python train.py --encoder_arch="vit" --model="masked image model" --dataset="photos of plants, animals and fungi (iNaturalist)" --train_examples=77898 --image_size=40 --crop_scale_min=1 --horizontal_flip=true --method="mae" --mask_ratio=0.6 --loss="mse" --encoder_norm="layernorm" --encoder_norm_position="sandwich" --encoder_activation="gelu" --encoder_mlp_ratio=4 --encoder_head_dim=64 --encoder_fused_qkv=true --encoder_bias="qkv" --encoder_qk_norm=false --encoder_parallel_block=false --encoder_inner_norm=false --encoder_drop_path=0.05 --encoder_patch_size=[4, 4] --encoder_layers=10 --encoder_width=192 --encoder_positions="learned" --decoder_width=128 --norm_pix_loss=false --decoder_layers=6 --init="torch_default" --optimizer="muon" --muon_scale="match_rms_adamw" --learning_rate=0.0068 --momentum=0.98 --nesterov=true --orthogonalizer="newton_schulz_5" --adamw_lr_other_params=0.0015 --max_grad_norm=1.0 --max_steps=13100 --batch_size=256 --epochs=43.1 --lr_schedule="linear" --final_lr_fraction=0.05 --warmup_steps=2620 --weight_decay=0.03 --adamw_weight_decay_other_params=0
Rows from block 6 of the encoder of a small masked image model, named by matrix and row number. Rows with one number belong to one neuron. Each number is 128 + 32 x the weight over its row's rms, rounded and kept within 0 to 255. All counts start at 0. Numbers have three digits each.
After each neuron's rows are labels from the 100 images, of 14848, where the neuron reaches its highest value: "place" is the part of the image that holds the peak. Only what is clearly more common there than usual is listed. The data: photos of plants, animals and fungi (iNaturalist).
# fc1: MLP up (encoder.blocks.6.mlp.fc1.weight, 768x192), inputs 0-95
# fc2: MLP down (encoder.blocks.6.mlp.fc2.weight, 192x768, transposed), outputs 0-95

fc1.209:127128163109126118190117095088144096113110178116109115092123129159129110156093108107148089146174115089116116155111156118088108080108106127176097124131104085135128133069152092090110097098194079110130149160151145144169083174094193131116139112088151083144160066141107152075123147162174199114
fc2.209:170122149111127121144106096114117148142097122125174177108094091149110105074068142110145173133154113111194172071106124166113115170177115121153202098161149134174100139111168144126164101188071199119109138160150088119186097133138105135193070123159072075133161144126122125133191154124122054164
place: centre

fc1.517:074167172118137087196171148066186165044097162121188122081164167134147111069084116147148100087132132136138136121121169200090152134089118133128131073109114118180139083113152147134134102126107156101126191103172114142177091153123179140111133129103108041111164109129058115117128158089120122161
fc2.517:116128175138127122122110076153131111177128122111113074113079111101136138187083107140194158152105089140080133129054087122152178138148085102129132158106168163129096138095155148086138126078207002148077144190136085162095076124134101129143125098139091201137138091126131140116127115177139137138
place: centre

fc1.757:124126184110125152159063171074098096102102182115135130136120154139110120139078137171159112129124071144098141120097124187086129104150141171136104116132084093154139163170155124100166108052149113214110162151182084134122106174114136120136107109128120100098170125207106096135117108154117081164
fc2.757:122136128109153081159157097117153155157139108147103138173152109127156124097136093131142135095175129068135132159110150096102194138119080137089114120066102135155129119033162165141181105134187121106072187163158172125148144114116168122173186180104143128127096170095183124052157136126164087119
place: centre

fc1.370:097138105206116094089152172115147096125214090124135107129134131160104143153136111089056137112165121089104141163132155145109084137125159158143125141089185115160174202153191122081133128120116158114121126125127156121115128135101109079131098086150133154109136084095157134093095086110071076207
fc2.370:092064104170145149129067105070159124156222120153115081144108146147114145145160153140093106127144118177101109183128151083156089115141132173114104186158048123061084119123129141151123117149089161151144111130100118079133142166100119078157127065151163150194143137128153155192122122119106123117
place: middle left

fc1.142:114139122171119169153154122163099092145084076077160165162105083144101109124096066146177186153131085106175145144145124158168133181112133149150080134125157069150096121040206059147181071103148162100096132125120054094106089127144182146153124107097178132153133102063098134103084074147148150167
fc2.142:126123131134139073110142153103147161070147109110154098053105156114185122081127086086121061122145119105124097096059156084083128082148144090117116128075142136106110121177184165175086147125158109151148170116179146141177124178147099140121095158153152131134142129150118109117093128142108150154
place: centre

fc1.463:086103149103098112106153165096157129113112172118130158065112155152100095172100112169164129116152163114165164143095156140080118232171158125120105098097112123178159090199154113154134121142127149115121131069124065116188104166140125129116085109137148121131148168126150185131175212085147126167
fc2.463:146162136118133106106171109099111103152111183113128078159084091137182131113175127113155105141130127062141114161211106146135132091113107114128192091117170168088130104103112143118145105073148122111103134176126110207098116081108150118122146115132112082130183032191112118157076116176106089097
place: centre

fc1.54:179126138105077124125144088151095112147130135086084117101139111164166129071118084143156136096098135082118102149148209134121114071127105173137107080085156155101108107146117158093126086053176115121103165130180086182152089061107102153105091138143137129155145098139097121113109129109157110117
fc2.54:073109187100182123118115158117163090075125154101119149195142118114100094137077176118092149153105117106154158126050122116065118151141106113117132139179154096143077153092127094098122137162100122114136124132152174074121104206096170124190140148106130139126114110138176145126133123127102126186
place: top centre

fc1.506:149160165131162097167120167100117157122111171069154144101073131130116101104143142178155071163131076078115133138099116207088164123144147142141106065132142085129133108164190142131159119111152160114109109136097077147131057101093147125195096181101131093122193095178182073100083154163105145149
fc2.506:128122141078146089143178129121103063149156127099141087109112110127147150121106115143103171101115172123144134157129145106072085127100124132123135156096165142134024090097173147131116101086113044174133173103150142119113142166119190150129135117097130075099161077140105151080112153151130125125
place: centre

fc1.673:141102101156161216155098096163137153159124131085172121162104159142092081082135114119113147091085136111117153163112154121156141123135079085095132059141100188119131124128169135158134152183118073090137116116060150131193133104223154179209104076085135109111125137162118161130142145133085157168
fc2.673:092140107110143152115106103182075128132091152127099136127120144158089099113098097097055180160062115096125103160134125116164157102157146083107144055130065135120091151174080134238124113155083090156099175109174116068185165134162117198171153138161149150116074159143115063122166124144127207059
place: bottom centre

fc1.605:127128181111135136137147132121152113129145173098136084091073152103170138095070099118167102094113082106133124109170164190097127133142133136101131093078152134131117092142139123086181086111136100131057138153231153125137102044057147181129153102135126055143157119129086155071148168144100114173
fc2.605:132107123116137103145096141142133155082111123106183156142137131150119108173119073169161139163139158128179160070073100115078183114125116136146177132130085111127131151110145155129104146106172041109145163057121103178130109154154183139171160112143136094107154071094134135117165161108131099134
place: top centre

fc1.589:139078159119119145182136142129122077172122127112173122122151099150163092107100097154162074107118071075119111131071112175128106118161128107127116105105127104165129104126148151134180136087178086140073129089147091145093118175121151140143107100111162134150122149111127182083101151149070169162
fc2.589:130141156121135105154147109121140125107103153080109178143086168089102152124098103106130138147169115137186157102210154114128168166067116166157135105124139115090125147119202129038121107133198185115123210150136094095135123081141077140136108166144096106082153138110169066101172179146169072106
place: centre

fc1.221:139132119132112151140165154132169191127093143131158140178141131088123178107152074137127145130127154042079132179118154125123090101137075158142147051103136142145145114103131109147161096100124195095086110080144083131152098084096162165134136140130109049127161135108108118075103140131169167163
fc2.221:137149163122164056134082128066072088107122096119151074092122096122160059134058126108149103100127067166114150078103119170079129174164156130086096143174129096143087139104187109084145138100172119175124179181150120102109130176133105167091128114158152132126163110112157138109126127128066081105
place: centre

fc1.275:125098073157118177108116131157075081132114176136147090130126103156116188164058121148090134148192148114159075145100172125103149116143177137155148170161104156126135162162152150074103120183131134103160119147080177058108090108148118145165106061078183135088195053090172143148146103145120152189
fc2.275:090126153100114131199133117139165102174147089146156172134133125147167108138163133071086129116128138164087053112111152107107114082123121129103161115106163086105181183158148082070143182122107145102117180143098069086125132105126207115120108091084075136157122164128169172172114076176177105172
place: middle right

fc1.414:088109100153131115083121144125100094150166153122128136127128146127097156165102104119054140125197138092135101168161175106167145123132168163096112158120145117139162170136219124116133154142136135117146150128112197121123088115098134115153123065111162172141193065103145131129134098099101087216
fc2.414:106082149141132122131097113055172139119205111139130151082137137189119153135121118145091144155159121164118084161142209104171108133153090140131102106135039164074135129104168120101148123119138161083185153132079117090123069104054110108152137082137158155165161133119176104157147121109092136192
place: top centre

fc1.514:059181081165125115114153144058130126144087120077137116128151183148120133143101102163121125137187081128121182133148084184080079136084134125154115132193118077163122072177212106159146114147108138143145121090156119088174138179116120158096124106116153112149179122129109065130152173163148115132
fc2.514:159115195094094118141110169153137128108130150158126099145079105159176112127155132096154128124076141099158094181140130093134117143133150105149168126055155193142159171096156145155102115096175086132031159119096097212120084132149119107152065161135136081085110098115089117129108092092106134135
place: centre