config = dict(
    train_examples=77898,
    method='mae',
    mask_ratio=0.6,
    encoder_bias='qkv',
    encoder_qk_norm=False,
    encoder_patch_size=[4, 4],
    encoder_positions='learned',
    norm_pix_loss=False,
    decoder_layers=6,
    init='torch_default',
    orthogonalizer='newton_schulz_5',
)
Rows from block 1 of the decoder of a small masked image model, named by matrix and row number. Rows with one number belong to one neuron. Each number is 128 + 32 x the weight over its row's rms, rounded and kept within 0 to 255. All counts start at 0.
After each neuron's rows are labels from the 100 images, of 14848, where the neuron reaches its highest value: "top examples" is what is common among them; "colour at peak" is the nearest of a few named colours to the mean colour under the peak. Only what is clearly more common there than usual is listed. The data: photos of plants, animals and fungi (iNaturalist). In brackets: how many of the 100.
# fc1: MLP up (decoder.1.mlp.fc1.weight, 512x128), inputs 0-127
# fc2: MLP down (decoder.1.mlp.fc2.weight, 128x512, transposed), outputs 0-127

fc1.500 [107 150 104  86  99 144 179  95  91 143 154 108 113  85 100 142 158 136 144 121 101  93 148  81  97 190 196 136 127  92 181  82 147 142 105 136 142 148 113 161 116 152 122 168 170 104 161 110 157 111  86 123 151 166 143  98 190 121 152 154 129  94 124  90  83 154 126 183 134  99  96 121 123 108 147 167 152 136 146 183 142 180 194  95 207 168 117  89 140 137  98 137 100 164 115  75 107 112  88 199  79 153 136  80  84 120 123 109  98  95 101  77 134  93 171 165 118 111  72 116 161 151 108 125 168 121  86 153]
fc2.500 [ 37 117  89 144 138 189 164 113 143 129 169 126 168 117 121  96  71 154 172 122 133 144 188 108 127 106 178 172 155 107  90 203 133  87 135 135 142 101 102 131 154  59 179 100 133 107 108 122 136 129 166 162 146  81 135 114 121 138 127 132  85 102 165 158  85 139 116 154 126 193  85  83 139 107 141 110  59 133  80 162  94 149  99 131 208 158  94 141 120 107 144 130 165 179  88 173 142 148 139  68 120 107 122 121 111 108 150  83  79 100 121 154 169  93 154 138 123 117 154 118 140 169 118 155 109 177  93  99]
top examples: phylum Chordata (95); class Aves (92); order Passeriformes (65)
colour at peak: grey (75)

fc1.399 [169 127 136 106 149  95 112  81 155  79 134 138  90  87  97 126  90 110 150 145 176 119 147 178 130 115 149 184  60 132 144 125 168 135  98 169 146 115  87 156 111 181 138 130 176 183  68 162 163 151  98 111 166 164  61 109 123 135 100  81 123 201 175 142 111 134 108 192 152 120 159 131 145 150  96 143 126  85 107 153 152 126 167 134  57 117 128 180 138 137  68 125  85 141 171 131 105 113 106  92 162 141 162 123  97  58 124 113 103  92 134 167 114 103 151 116  79 137 119 121 190 129 158 131 137 108 161  58]
fc2.399 [113 114 137 105 157 105 152 140 107 116 177 205  97  78 107 123 168 119 138 217 107  81  94 161 102  77 107  80  39 130 131 132 109 102  99 152 216 113  96 136 188 141 170 164  89  86  67 117 119 117 101  77 156 166 124 195 161 126  90 108 161  82 162 129 124 124 127  86 138 193 125 131  86 115 116 145 121 157 139 117  89 121 106 146 157 155 129 124 119 140 104 140  77 136 121 120 149  89 126 107 138 150 195 116 163 167  84 131 177 160  87 136 151 118 109 145 134 140 117 174 128 151 111 106 171 122 114 164]
top examples: phylum Chordata (93); class Aves (92)
colour at peak: brown (51)

fc1.342 [139 109 154  93 147 123 153 126 121 157 123 155 116  65 120 161  93 115 172  92 151 164 104 117 182 107 145 127 167  82 167  77  98 118 134 171 178 126  67  77 131 125  75  68 160 166 101 111 104 144 143 129 103 113 174 139 151 183 125 155 112 112  87 141  79 103 138 146  64 128 141 189 124 126 103 177 118  95 139 165  94 128 153 111 132 151  81 112  68  82 102 110 105 195 149 135 134  79 155 128 128 152 137 153  99 117 177 156 119 215 137 146 108 111  72 152  91 138 150 153 138 153 110 111 200 151  99 189]
fc2.342 [123 114  61 130 130 138 161 147 209 120 115  99 142 126 121 142 105 124 114 139 121 169 132 134 131 115 100 146 125  73 170 146 144 138 143 124 103  78 173 116 132 103 127 110 164 127 138 130  97 138 183 114 150 114 131  42  90 132 103  82 130 144 126 144 126 106 206 132  94  88  61 139 132  78 171 152 157 124 140 110 122 133 147 125 129 179 113 113  94 167 185 147  98  76 130 140  79  89 202  38 104 170 105 133 161 127 133 167  81 147  94 149  58 129 132  86 191 161 147 176 169 122 110 170  92 149 136 166]
top examples: class Aves (97); phylum Chordata (97)
colour at peak: brown (53)

fc1.237 [118 154 141 132 115 139 142 123 142 131  79  92 178 122 180 125 131 177  85  75 102 133 133 133 181  64 132 116 103 198 141 116 145 121 158 149 114  84 113 107  96 117  75  98 128 114 126 105 101 151 162 146  90 104 141 188 142  91 216  87 131 198 107 138 137 118  73 112 103 158 109 140 110 107 128 108 194 165 175 130 197 117 121 131 104  45 148 142 116 147 165 121 139  98 117 118 133 123  66 100 145 158 132 121 164 132 157 136 129 175  65 154  90  82 114 104 138 100 125  71 149 152 179 186 169 147 112  99]
fc2.237 [171  88 124 109 161 115 110  99 105 127 146 167 192  81 175  74 135 121  86  79  88 145 188 151 160 168 156 118 121 105 164 103 203 164 120 152 157 140 158 111 145  98 167 133 126  65 151 115 166 150 173  71  74 134  58  87 104 133  73  77 122 113 102 154 147 162 130 163 148 116 165 116 115 137  82 167 147 164  91 138 169 133 137 115  79 167 144 143 168 158 128  73 155 140  79 165 148 105 156 106 159 109 125 113 125 131 128 113 148 133 162 126 106 140 129  69 116 125 186 127  41 112 121  76 135 112 141 108]
top examples: class Aves (88); order Passeriformes (64)
colour at peak: pink (35)

fc1.440 [154 173 103 109 140 139 125 158 117 148  58 203 204 134 127 135 151 119 167 135 148  95 162 104 145 133 111 136 121  53  73  98 187  78 113 126  72 106 156 115 148 185 137 122 142 148 124 202 181  97  99 125  78 139 134 123 169 101 100 114 140 129 141 121 141 106 152 118  80 106 187 136 137 105 133 136  76 150 110 126  88 124 133 113 111 128 127 148  99 146 172  87 101 164  88 139 148 166 122 129 175 168 172 212 121 130 144 143 172 113 128  54  97 117  93 127  97 123 112 124  88 160 118 156 108  90 105  46]
fc2.440 [152  80 160 143 189 120  98 116 145 110 108  54  81 109 128 100 151 129 101 177 120 130  94  71  76 127 129 102 126 162 150 176  97 174 117 119 106 140  91 113 105 117 149 116 115  65 102 124 144 125 135 108 113 125  89  75  87 125 131 172  97 116 162  93  80 187 161 134 146 148 103 141 164 135  95 105 125 108 161 191 172 149 145  94 137 144  52 159 141 139 130 147 181 188 163 149 115  54 126 140 108  94 123 107 141  99 129 120 103 113 104 185 145 145 173 111 216 128 157 180 199 124  79 130 131 150 106 116]
top examples: phylum Arthropoda (63)
colour at peak: brown (75)

fc1.161 [123  59 133 112 103 136 110  98 132 143 141 132 134 141 132 124  85 133 141 151 136  49 141  99 180 125  39 172 134  98 103 102 161 166 128 147 110 114 112 115 113 199 150 171 105 170  92 210 145 108  80 146 152 186 143 126 145 125  90 149  75 138 107 163  55 111  78 186  80 106 158 141 113 152 112 123 142 125 185 112 171 154  99 176  81  87 150 121 180 108 137 142 139 148 175 101 101 104 116 131 133  96 196 122 106 151 198 106 166 151 142  98 148  99  92 111 167 111 122 107 109 122 123 116 121 103 174 100]
fc2.161 [ 99 132 174  96 151 175 101 140 177 102 114 147 145 154  69 164 115 113 165 168 133 105  83  88 107 105 138 101 169 143 109 124 134 158 190 164 168 132 163 110 155  84 115 186 160 111 129 102  71 159 121 169 117 120  85  75  75 128 117 115 189 162  66 156 151 101 145 119  64 169  69 103 138 115 127 128 143 109 103 139 116 155 139 139 147  89 116  56 131 134 170 139 109 142 106  91 136 112 151 138 167 182  92 201 165  71 147  88 113 110 153 132 120  88 130 165 124  98 104 143  81 105 140 118 148 146 105 211]
top examples: class Insecta (73); phylum Arthropoda (73); order Lepidoptera (40); family: Nymphalidae (30)
colour at peak: brown (55)

fc1.227 [122  87 108 160 139 123  84 139 124 104  84 192 121 110 115 109  95 135 113 141 137 106 112  79 136 110 213 137 120  65 172 183 107 113 126 155  99 198 127 103 133  99  88 177 157 114 102 149 136  91 103 138 134  99 111 155 122 173 134 144 150 130 154  87  74 108 113  85  96 129 157 169 121  99 129 108  48 193 149  89  92 163 164 104  81 128  52 109 131 180 181 116 143 156 134 156 180 112 176 109 148  99 128 143  75 173 155 142 119 158 135 158 148 151 138 150 158 135 104 124 157 147 124 101 157 170  49 161]
fc2.227 [108 138  83 134 152  99 155  84 188  79 193  99 106 123 181 165 191 140 102 123 134 147 110 175 123 177 147 119 134 152 160 177 122 161  98 122 148 155 101  69 108 120 100 170 137 143 185 166  98 131 112 150 193 116 133 124 102  78 150 133 125 186 157 140 112 138  99 141 170 140  77 117 121  83 122  73 190  54  83  75 105 172 116  84 123 126  88 100 139 174 147 169 132 150 120 131  85 115 144 117 140 138  91 146 119 110 134 148  34  85 131 104  98 179 124 126  97 132 109 104 107 109 134 137 102 156 161 172]
top examples: phylum Arthropoda (69); class Insecta (67)
colour at peak: black (42)

fc1.64 [101 130 116  87  74 131 116 135 116  67 187 148 163  89 119 116 160 100 151 117  86 125  88 122 144  75  77 153 143 190 105 122  38 183 120 148 132 126 158 119 108 140 146 154 161 129 166 146 143 128 115 150 146 166 149  86 124 134 114 198 148 108  82  73 201  85 177 108 102  93 107 142 153 121 172 105 125 158 145 159 127  96 179 118  97  85 119 104 145 132  72 163 171 163 127 133 159 133 114 157  73  89  65 113 127 147 178 112 125 146 146 143 163 138 191 133 150 119  99 124 120  72 146  86 114 185 152  92]
fc2.64 [120  90 158 104 172 114 146 157  76 165 115  82 140 127 163 133 168 141 123 135 116 112 185 119 147 123 130 151 114 117 169 114 167  84 127 171 142 173 143 127 134 163  83  92 105 171  64  85 122  94 178 119 111 134 128 161 119 119  39 112 180 144 126 168 103 113  98 106 146  93  85  37 117 139 126 143 135 134 152 154 115 138 108 138 148 132 153 113 148 125  66 131  78  74 171 112 103  84 136 130 184 168 219 164  98 147 118 135 128 130  85 147 104 156 156 147 124 223 117  92  79 151  85 122 155 114 142 155]
top examples: order Passeriformes (53)
colour at peak: pink (27)

fc1.402 [122 108 134 167 119 162 124 138 133 144 136 161 101 148  95 172 121 161 134 123  71 190 181 121  78 149 106 141 139 164 163  57  92 163 129 176 143 155 104 105 154  61  83 131 105 147 166  62 107 117 183 106  92 103 167  98  82 141 140 130  80 132 124 138 114 125 132  98 168 157 118 127 116 168 151  77 193 138 163  98 182 112  94 191  98  97 157 152 148 100 124 166 126  65 199 145 111 166 127 165 132 127 105  82 116 124  95 175 136  83  92 119  75 119 191 123 128 125 133  97 168 109 147 100 115  77 107 106]
fc2.402 [140 133 136  98 149 137 118 113 159 123  97 152 187 164 147 108 140 127 147 100 112 146  86 169 125 136  80 129  97 151  74 177 158 118 141 105 155  76 136 144  80 124 181 193 117  78 107 135 132  85 141 108 151  73 124 163 149  83  56 160  80 183 150 113 129  89 119 159 201 115 123 137 125 118 111 135  72 111  91 123 102 123 194  90 153 170 139 104 122 153 107 112 147 106  83 145 123 109 183 139 173  86 180  91 109 155 205 122 148 140 132 103 165 157  92 138  68  99 117 143  79 114 130 139 167 180 110  67]
top examples: order Passeriformes (56)
colour at peak: pink (27)

fc1.139 [ 99 120  94  98 197 122 137 125 121 147 113 166  74 127 163 176 112  90 142 223 177 168  99 180 171 115 121 123 131 128 103 130 138 137 117 121 116  78 100 131 146 137 162 128 112 155 167  93 104 115 148 134  50 153  96 129 116  77 157 155 186  68 135  58 114 126 144 135 162  78 180 160 173  83  91 160 133  93 116 199 114  78 150  99 161 113 152  96 143 133 155 102 137 152 107 106 135 163 114 131 126 137 133 114  94  95 144 179 136 107 126 149 159  72 112 114 102  90 178  93 127 158  67 121 119 100  78 172]
fc2.139 [200 120 158  89 107 116 117 122  79 104 128  56 134 130 119  88 187 141 134 120  92 128 128  66  77 173 147 154 109  77  96 173  93 135 128 134 153 155 184  96 118 125  59 160 141 106  87 155 147 150 102  84 152 127 105 106 129 183 101 135  87 205  84 162 128 143 157 119 140 149 133 126 125 129 161 120 146 125 160 104 136 107 178  86  87 139 103 153  87 192 102 138 119 132 181 165 175  80 105 120 106 111 154 137 162 145 107 113 105 161 109 107  37 180 168 119 122 170 142 146 142  95 124 148 159 170 165  88]
top examples: class Aves (84); order Passeriformes (58)
colour at peak: grey (77)

fc1.167 [ 54 147 162 102 174 181 141 116 165 125 158  66  27  58  81  99 150 168 102 164  96 190 136 125 151 117  81 151 144 120 102 109 140 165 172 125  86 121  86 136 122 104 105 124  69 141 148  85 147 179 180 128 187 159 146 153 121 116 140 144 110  83 129 107 156  78 132 164 140 116 142 136 153 120 129 121 166  81 172 144 177 166 153 139 136 104 170  79 127 138 155 117 107 125 119  66  72 159 126 174 150 138 135 114 120 117 110 131 106 114 124 180 145 150 144 100 130  82 101 127 168 108 109  88 128 147 100 194]
fc2.167 [162 120  86 104 106 117 163 157 110 143  93 155 176 173 180 147 130 126 175  77 139 125 148 159 142 170 135 157 128 136 100 172 125  80  90 169 167 157 175 116 147 156 156 183 172 133 127 159 140 106  81 133 109  98  76  95 172 128  95 131 105 160 103 158 104 166 163 135 132  99 130 141  95 130  80 126 123 122 115 121 114 138 165 105 101 128 100 131  71 143  64 161 136 179 147 209 198  68 170  79 113 144 159 129 168 142 118 111 142 118 112  78 107 115 102 174  61 133 126 143  60 142  92 170 167 114 136  62]
top examples: class Aves (84)
colour at peak: grey (77)

fc1.322 [163 129 160 170  58 138 116 144 108 115 101 174 146 167  73 156 134 128  90 167 203  94  64 159  99 129  91 199 148  99 159 141 104 104 118 104 137 137 150 122 172 130 130  68 116 159 116 177 112 169 109 156 145 152  55 138 131 104 103 139 135  81 121  65 136 143 130 166 184  47 110 144  92 125 150 158 146 157 117 155 137 136 142  82 135 103 159 139 177 106 156 119  98 102  85 150 148 127 161 133  92  85 148 127  81 148 165 141  77 155 188 138 126  91 101 113 158 150 163  79  82 112 112  85 166 133 106  99]
fc2.322 [161 187  76 112 182 127 112 143 144 135 109  97  64  93 128  94 158 104 207 162 113 152 187  70 119 132 111 118  94 177  86 149 134 143 131 126  95 133  94 110 109 130 113 190 142  95 138 119 118 106 139 100 116  75 124  94 110 100  84 122  99 139 122 167 129 125 204 134 100 146 154 126 116 121 112  67  67  88 113 120 137 134 138 109 113 133  80 116  45 136  78  47 113 153 163 127 135  91  86 141 158 155  74 135 190  84 133 112 156  89  87  95 122 162 138 127  70 128 148 173 166 134 103 157  91 127 109 129]
top examples: order Passeriformes (54)
colour at peak: grey (74)

fc1.437 [ 87 105 135 114 125  87 175 114  93 114  82 135 168 154 111 155  78 135  93 105  78 152 117  83 101  67 130 161 134 155 123 144 102 133 152 147 137 113 108 154 102 158 172 161 132 110 166 189  91  75 110 111  90 203 169  71  96 188 111 105 122 140 177  79 144 151 109 128 139 139 175 141 151 174  83 164 128 109 144 123 116 111 122 169 167  79 125 167 119 142 100 110  73 109 191 155 112  82 129 118 165 145 118  65 164  89 133 162  89 130 164 141 186  95 160 116 175 170 103 148 145 181  89 141 128 166  86 115]
fc2.437 [103  85 120  85  86 139 114 135  70 102 127 155 184 163 176 157 129 187 137 101 161  97 124  91 137 160  77  97 144 155 106  69 121 112 129 150 112 134 132 198 123 160 113 147  83 147 106 184 125 126 152 120 137  93 166  87 195 194  77 153 198 136 109 101 108  79 126 172 138 165 129 145 134 167 175 115 102  97 116  60 142 189 104 145 155 105  85 163  99 141 148  78  71  99 169 130 122 180 143 147 130 153 120 103 120 143  75 106 133 143 122 141 128 110 154 163  75 130 137 151 146 116 133  58  82 121 157 124]
top examples: order Passeriformes (55)
colour at peak: brown (57); black (26)

fc1.483 [224 136 160 114 131 209 107 172 149 107 165 153 110 110  98  84 170 159 124 157  91 161 169  92  95 135 133 157 156 133 129 154 144  92 136  97 126 180  87 211  78  93  93 115 139 108 104  96 166 130 171 121 122 127 135 107 152 131  86 153 150 141  88 133 177 120 120  91  97 150 133 151 179 192 108  89 140 175  82 170 179  98  99 104 102 161 160 138 131 117 126 103 125 104 153  94 117  53 109  99  75 105  92  97 116 123  81 125 126 131 124 173 141 169  73 142 146 105  89 178 101 142 133 134 167 125  95 111]
fc2.483 [ 93 109 113 169 115 162 180  82 132 159 106 168 107 111 130 137 137 139 136 159 138  98  52 146  92 129 126 134 124 166 162 179  77 131  96 190  90 170 109  90 119 135 152 125 117 109  82 150 181 134  93 191  94 152 135 146  97 112  95 188 122 168 129 119 106 109 117 141 172 142 139 123  80 138 151  89 166 153 104 148  90 113 197 100 138 107 138 137  66 126 150 103  44 138 143 180 156 148 177 140 130 106 141 164 174 118 123 173 105 129  85 105 118  68 125 145 154 114 161 169  59 163  54 145  87 140 154 128]
top examples: order Passeriformes (57)
colour at peak: grey (75)

fc1.101 [213 138 113 182 151 133 101 102 131 190 161 158  94 103  85 135 171 164 142 150 128 129 101 122 135  89 185 138  90 128 101 136 169 114 136  77 112 151 160  76 102  91 104 122 157 109 117  89 195 136 134 107 133  98 161 166 142 183 157  79 115 161 116 130 100  54 145 206 191  84 158 136 128 112 104  68  86 143  81 118 116  92 127 143  87 127 156 160 131 133 117 125 134 163 141  85 114  73 182  70 163 117  89 150 111 104  92  92 140 134 137 130 192 170 136 123 159 128 108 137 147 128  93 114 126  97 133  75]
fc2.101 [ 68 112  93 124 176 113 194 160  88  89 119 108 129 104 168 143 147 133 165 164 135 137 103 127  71 101  84 161 184  98  76 109 159 122 121 130  82 102 175 138 130 159 129 130 125  97 161 160  65 134 108 104  75 113  78 102  70  55 115 190 142 142 162 115 220 197 110 102 122 161 131 144 138 131 130 126  90 102 139 118 151 176 138 117 109 118 118 134  97 158 171 117  72  57 168 165 105 169 131 144  98 128 163 135 173 147 171 163 109  69 110 129 167 132 106 145 110 147 160 121 120 154 125 105 118 131 169 113]
top examples: phylum Arthropoda (78); class Insecta (77)
colour at peak: green (29)

fc1.36 [122 114 113 165 147 130 115 132  85 161 146 126 141 172 188 180 103  78 151 119 152  99 189 105  65 140 159 104 141 111 183 140 137 116 127  83 130 153 133 140 112 131 107 107 142 164  97 171 143 136  37 110  46 131 167 127 114  85 149 102 108 170 102 127 115 194  86 179  92  95  32 173 160  93 116 122  98 140 103 110 129 128 103  96  87  81 108 158  96 162 136 155 140 127 122  87 131 161 199 126 121 166 137 144 131 113 141 162 211  94  95 119  90 137 143 144 155 114 141 188 139 130 108  88 113 124 142 137]
fc2.36 [211 189 131 138 130 122 114 125 149 131  58 138  95 101 100  81 187  96 110 163 126 146  94  79 215 176 128 120  99 175 107 187  71 121 110 123 119 118 114 127 143  86 116  99 122  79 168 107 136 119 153 146 133 111 115  99 143 194 136 169 140  74 157 122 111 120 118  97 137 167 140 102 116 118 128 128 179 121  97 149 142 153 117  96 147 152  66  96 189 113 149  45 118 100 151 143 166  99 120 141 166  77 114 140 161 118  97 111  89 192 121 106  96 126 148  78 147 192  91 115 151 152 150 161 142 167 119 134]
top examples: phylum Arthropoda (83); class Insecta (79)
colour at peak: green (54)

fc1.346 [139 170 167 102 110 166 115 123 115 135 154 139 122 134 130 130  93  88  78 114 196 109 127 123 138 173 112 124 155  89  95 127 121  73 103  62 147  96 164 178 113 129 112 103  66 136 119  80 167 142 126  98  71 121 134 123 159 121  82 129 146 121 145  85 141 144 198 139 125  95 144 205 167 139 180 153 147 130 126 155 126 147 147  83 117 165 180  58 110 116 140  47 110 158  43  84 137 115 139 161 132 101 172 164 116 167 159 129 159 143 163 158 142 119  66  92 114 125 102 121 119 202 158 113  95 150 130 161]
fc2.346 [132 105 108 113 157 142 134 131  87 118 129 117  89 139 131 113 187 128 199 165 103 148 114 127  79 144 170 151  90 159 152 152 128 188 124 142 142 145 116  89 132  94 115 120 203 126 118 181 124 110 127 135 125 156 112 126 121 125 164 121  89 113 115 148  67 146 148 108 172 136 152  72 119 146  90  94  96 123 144 152 115 108 159 122 136 120 106 170 115 188 133 191 106 129 187 203 140 153 103  93 161 168  85 163  97 103 124 132  66  72  74  83  75 164 167 155 149 123  81 163 141  80  55 147 199 128 109  84]
top examples: class Aves (88); order Passeriformes (63)
colour at peak: grey (79)

fc1.231 [104 115 178 145 132  66 101 104 124 110  94 151 138 147  95 198 128 149 163 173 161 123 132 124 175 158 103 126 129 110 164 161  88 129 109 149  97  79 110 109 184  86 109  95 145 102  97 137 113 117 141 137 160 168  70 120 121 152  73 127 160 155 149  69 151  98  92 168 181  71 151 115  92  92 145 145 141 117 168 145  82 112 121 118 114  91 185 155  96 121 122 145  81 114 139 195 113 175 147 208 124 162 166 145 114  86 140 118 109 143  55 124 107 127 147 177  90 166 173  59 119 143 125 143 119  97  77 165]
fc2.231 [185 179  91 105 122 189 166 142 145 139 131 119  74 119 133  91 104  65 150 139 125 140 104 160  75  73 158 141  90 172  97 131 129 143 152 123 117 167 100 123  88 184 164 169  95 163 159 170 168 120 107 115 124  75 144  84 117 108 152 132 120 118  69 168 127 166 202 133 159 141 123 131 136 148 135  82 124 120  85 116 186 167 120 116 142 152  63 112 115 124 107 137 158 160 124  52 164  70 121  71 135  89  79 114 159 120 158 153 141 135 181 119 153 124  80 103 153 162 100 206 108 114 130  92 114 158 136 106]
top examples: phylum Arthropoda (65); class Insecta (64); order Lepidoptera (32)
colour at peak: brown (51)

fc1.138 [162  52 113 121 162 116  96 158 120 172  68 154 149 101 118 179 160 174 178 115 112 144 181 115 138 149 116 105 125  76  36 167  63 105 135 122  96 145 145 163 155 133 106 163 151 101 149 140 106  80 114 109 150 138 143  63 194 109 123 146 161 140 140 156 138 129 149 118 150 150  69 101  86 122 138 161 117 192  95 145 100 124 149 181 119 175 119 105  74 172 114 129 123 137 167 164  66 173  92 127 158 112 166 137  90 130 138  88 105 187 107  87 120 107  52 136 145 122 150 128  96 121 171 116 159 116 127 133]
fc2.138 [162 193 142 132 127 147 183 104 129  87 141 134  83 154 143 112  92  60  96 157 130 137 103 123 104  97 153 118 148 134 153 133 138 173 115 145  94 150 135  46  95 143 215 115 106 154  98 146 177 136 130 152 133 113  84 143  98 131  93 145 107 147 147  75 102 118 121 160 140 148 132 183 118 160 102 126 137 149 113 135 148 125 129  66 179  86 139 122 131  66  86 150 130 194 110 124 193  97 171 166  83 127  98 157 181  81 150 138 140  64 143 183 137 123 172 133 124 153  87 189 138 154  93 151  59 120 115  86]
top examples: phylum Arthropoda (84); class Insecta (83); order Lepidoptera (33)
colour at peak: orange (28)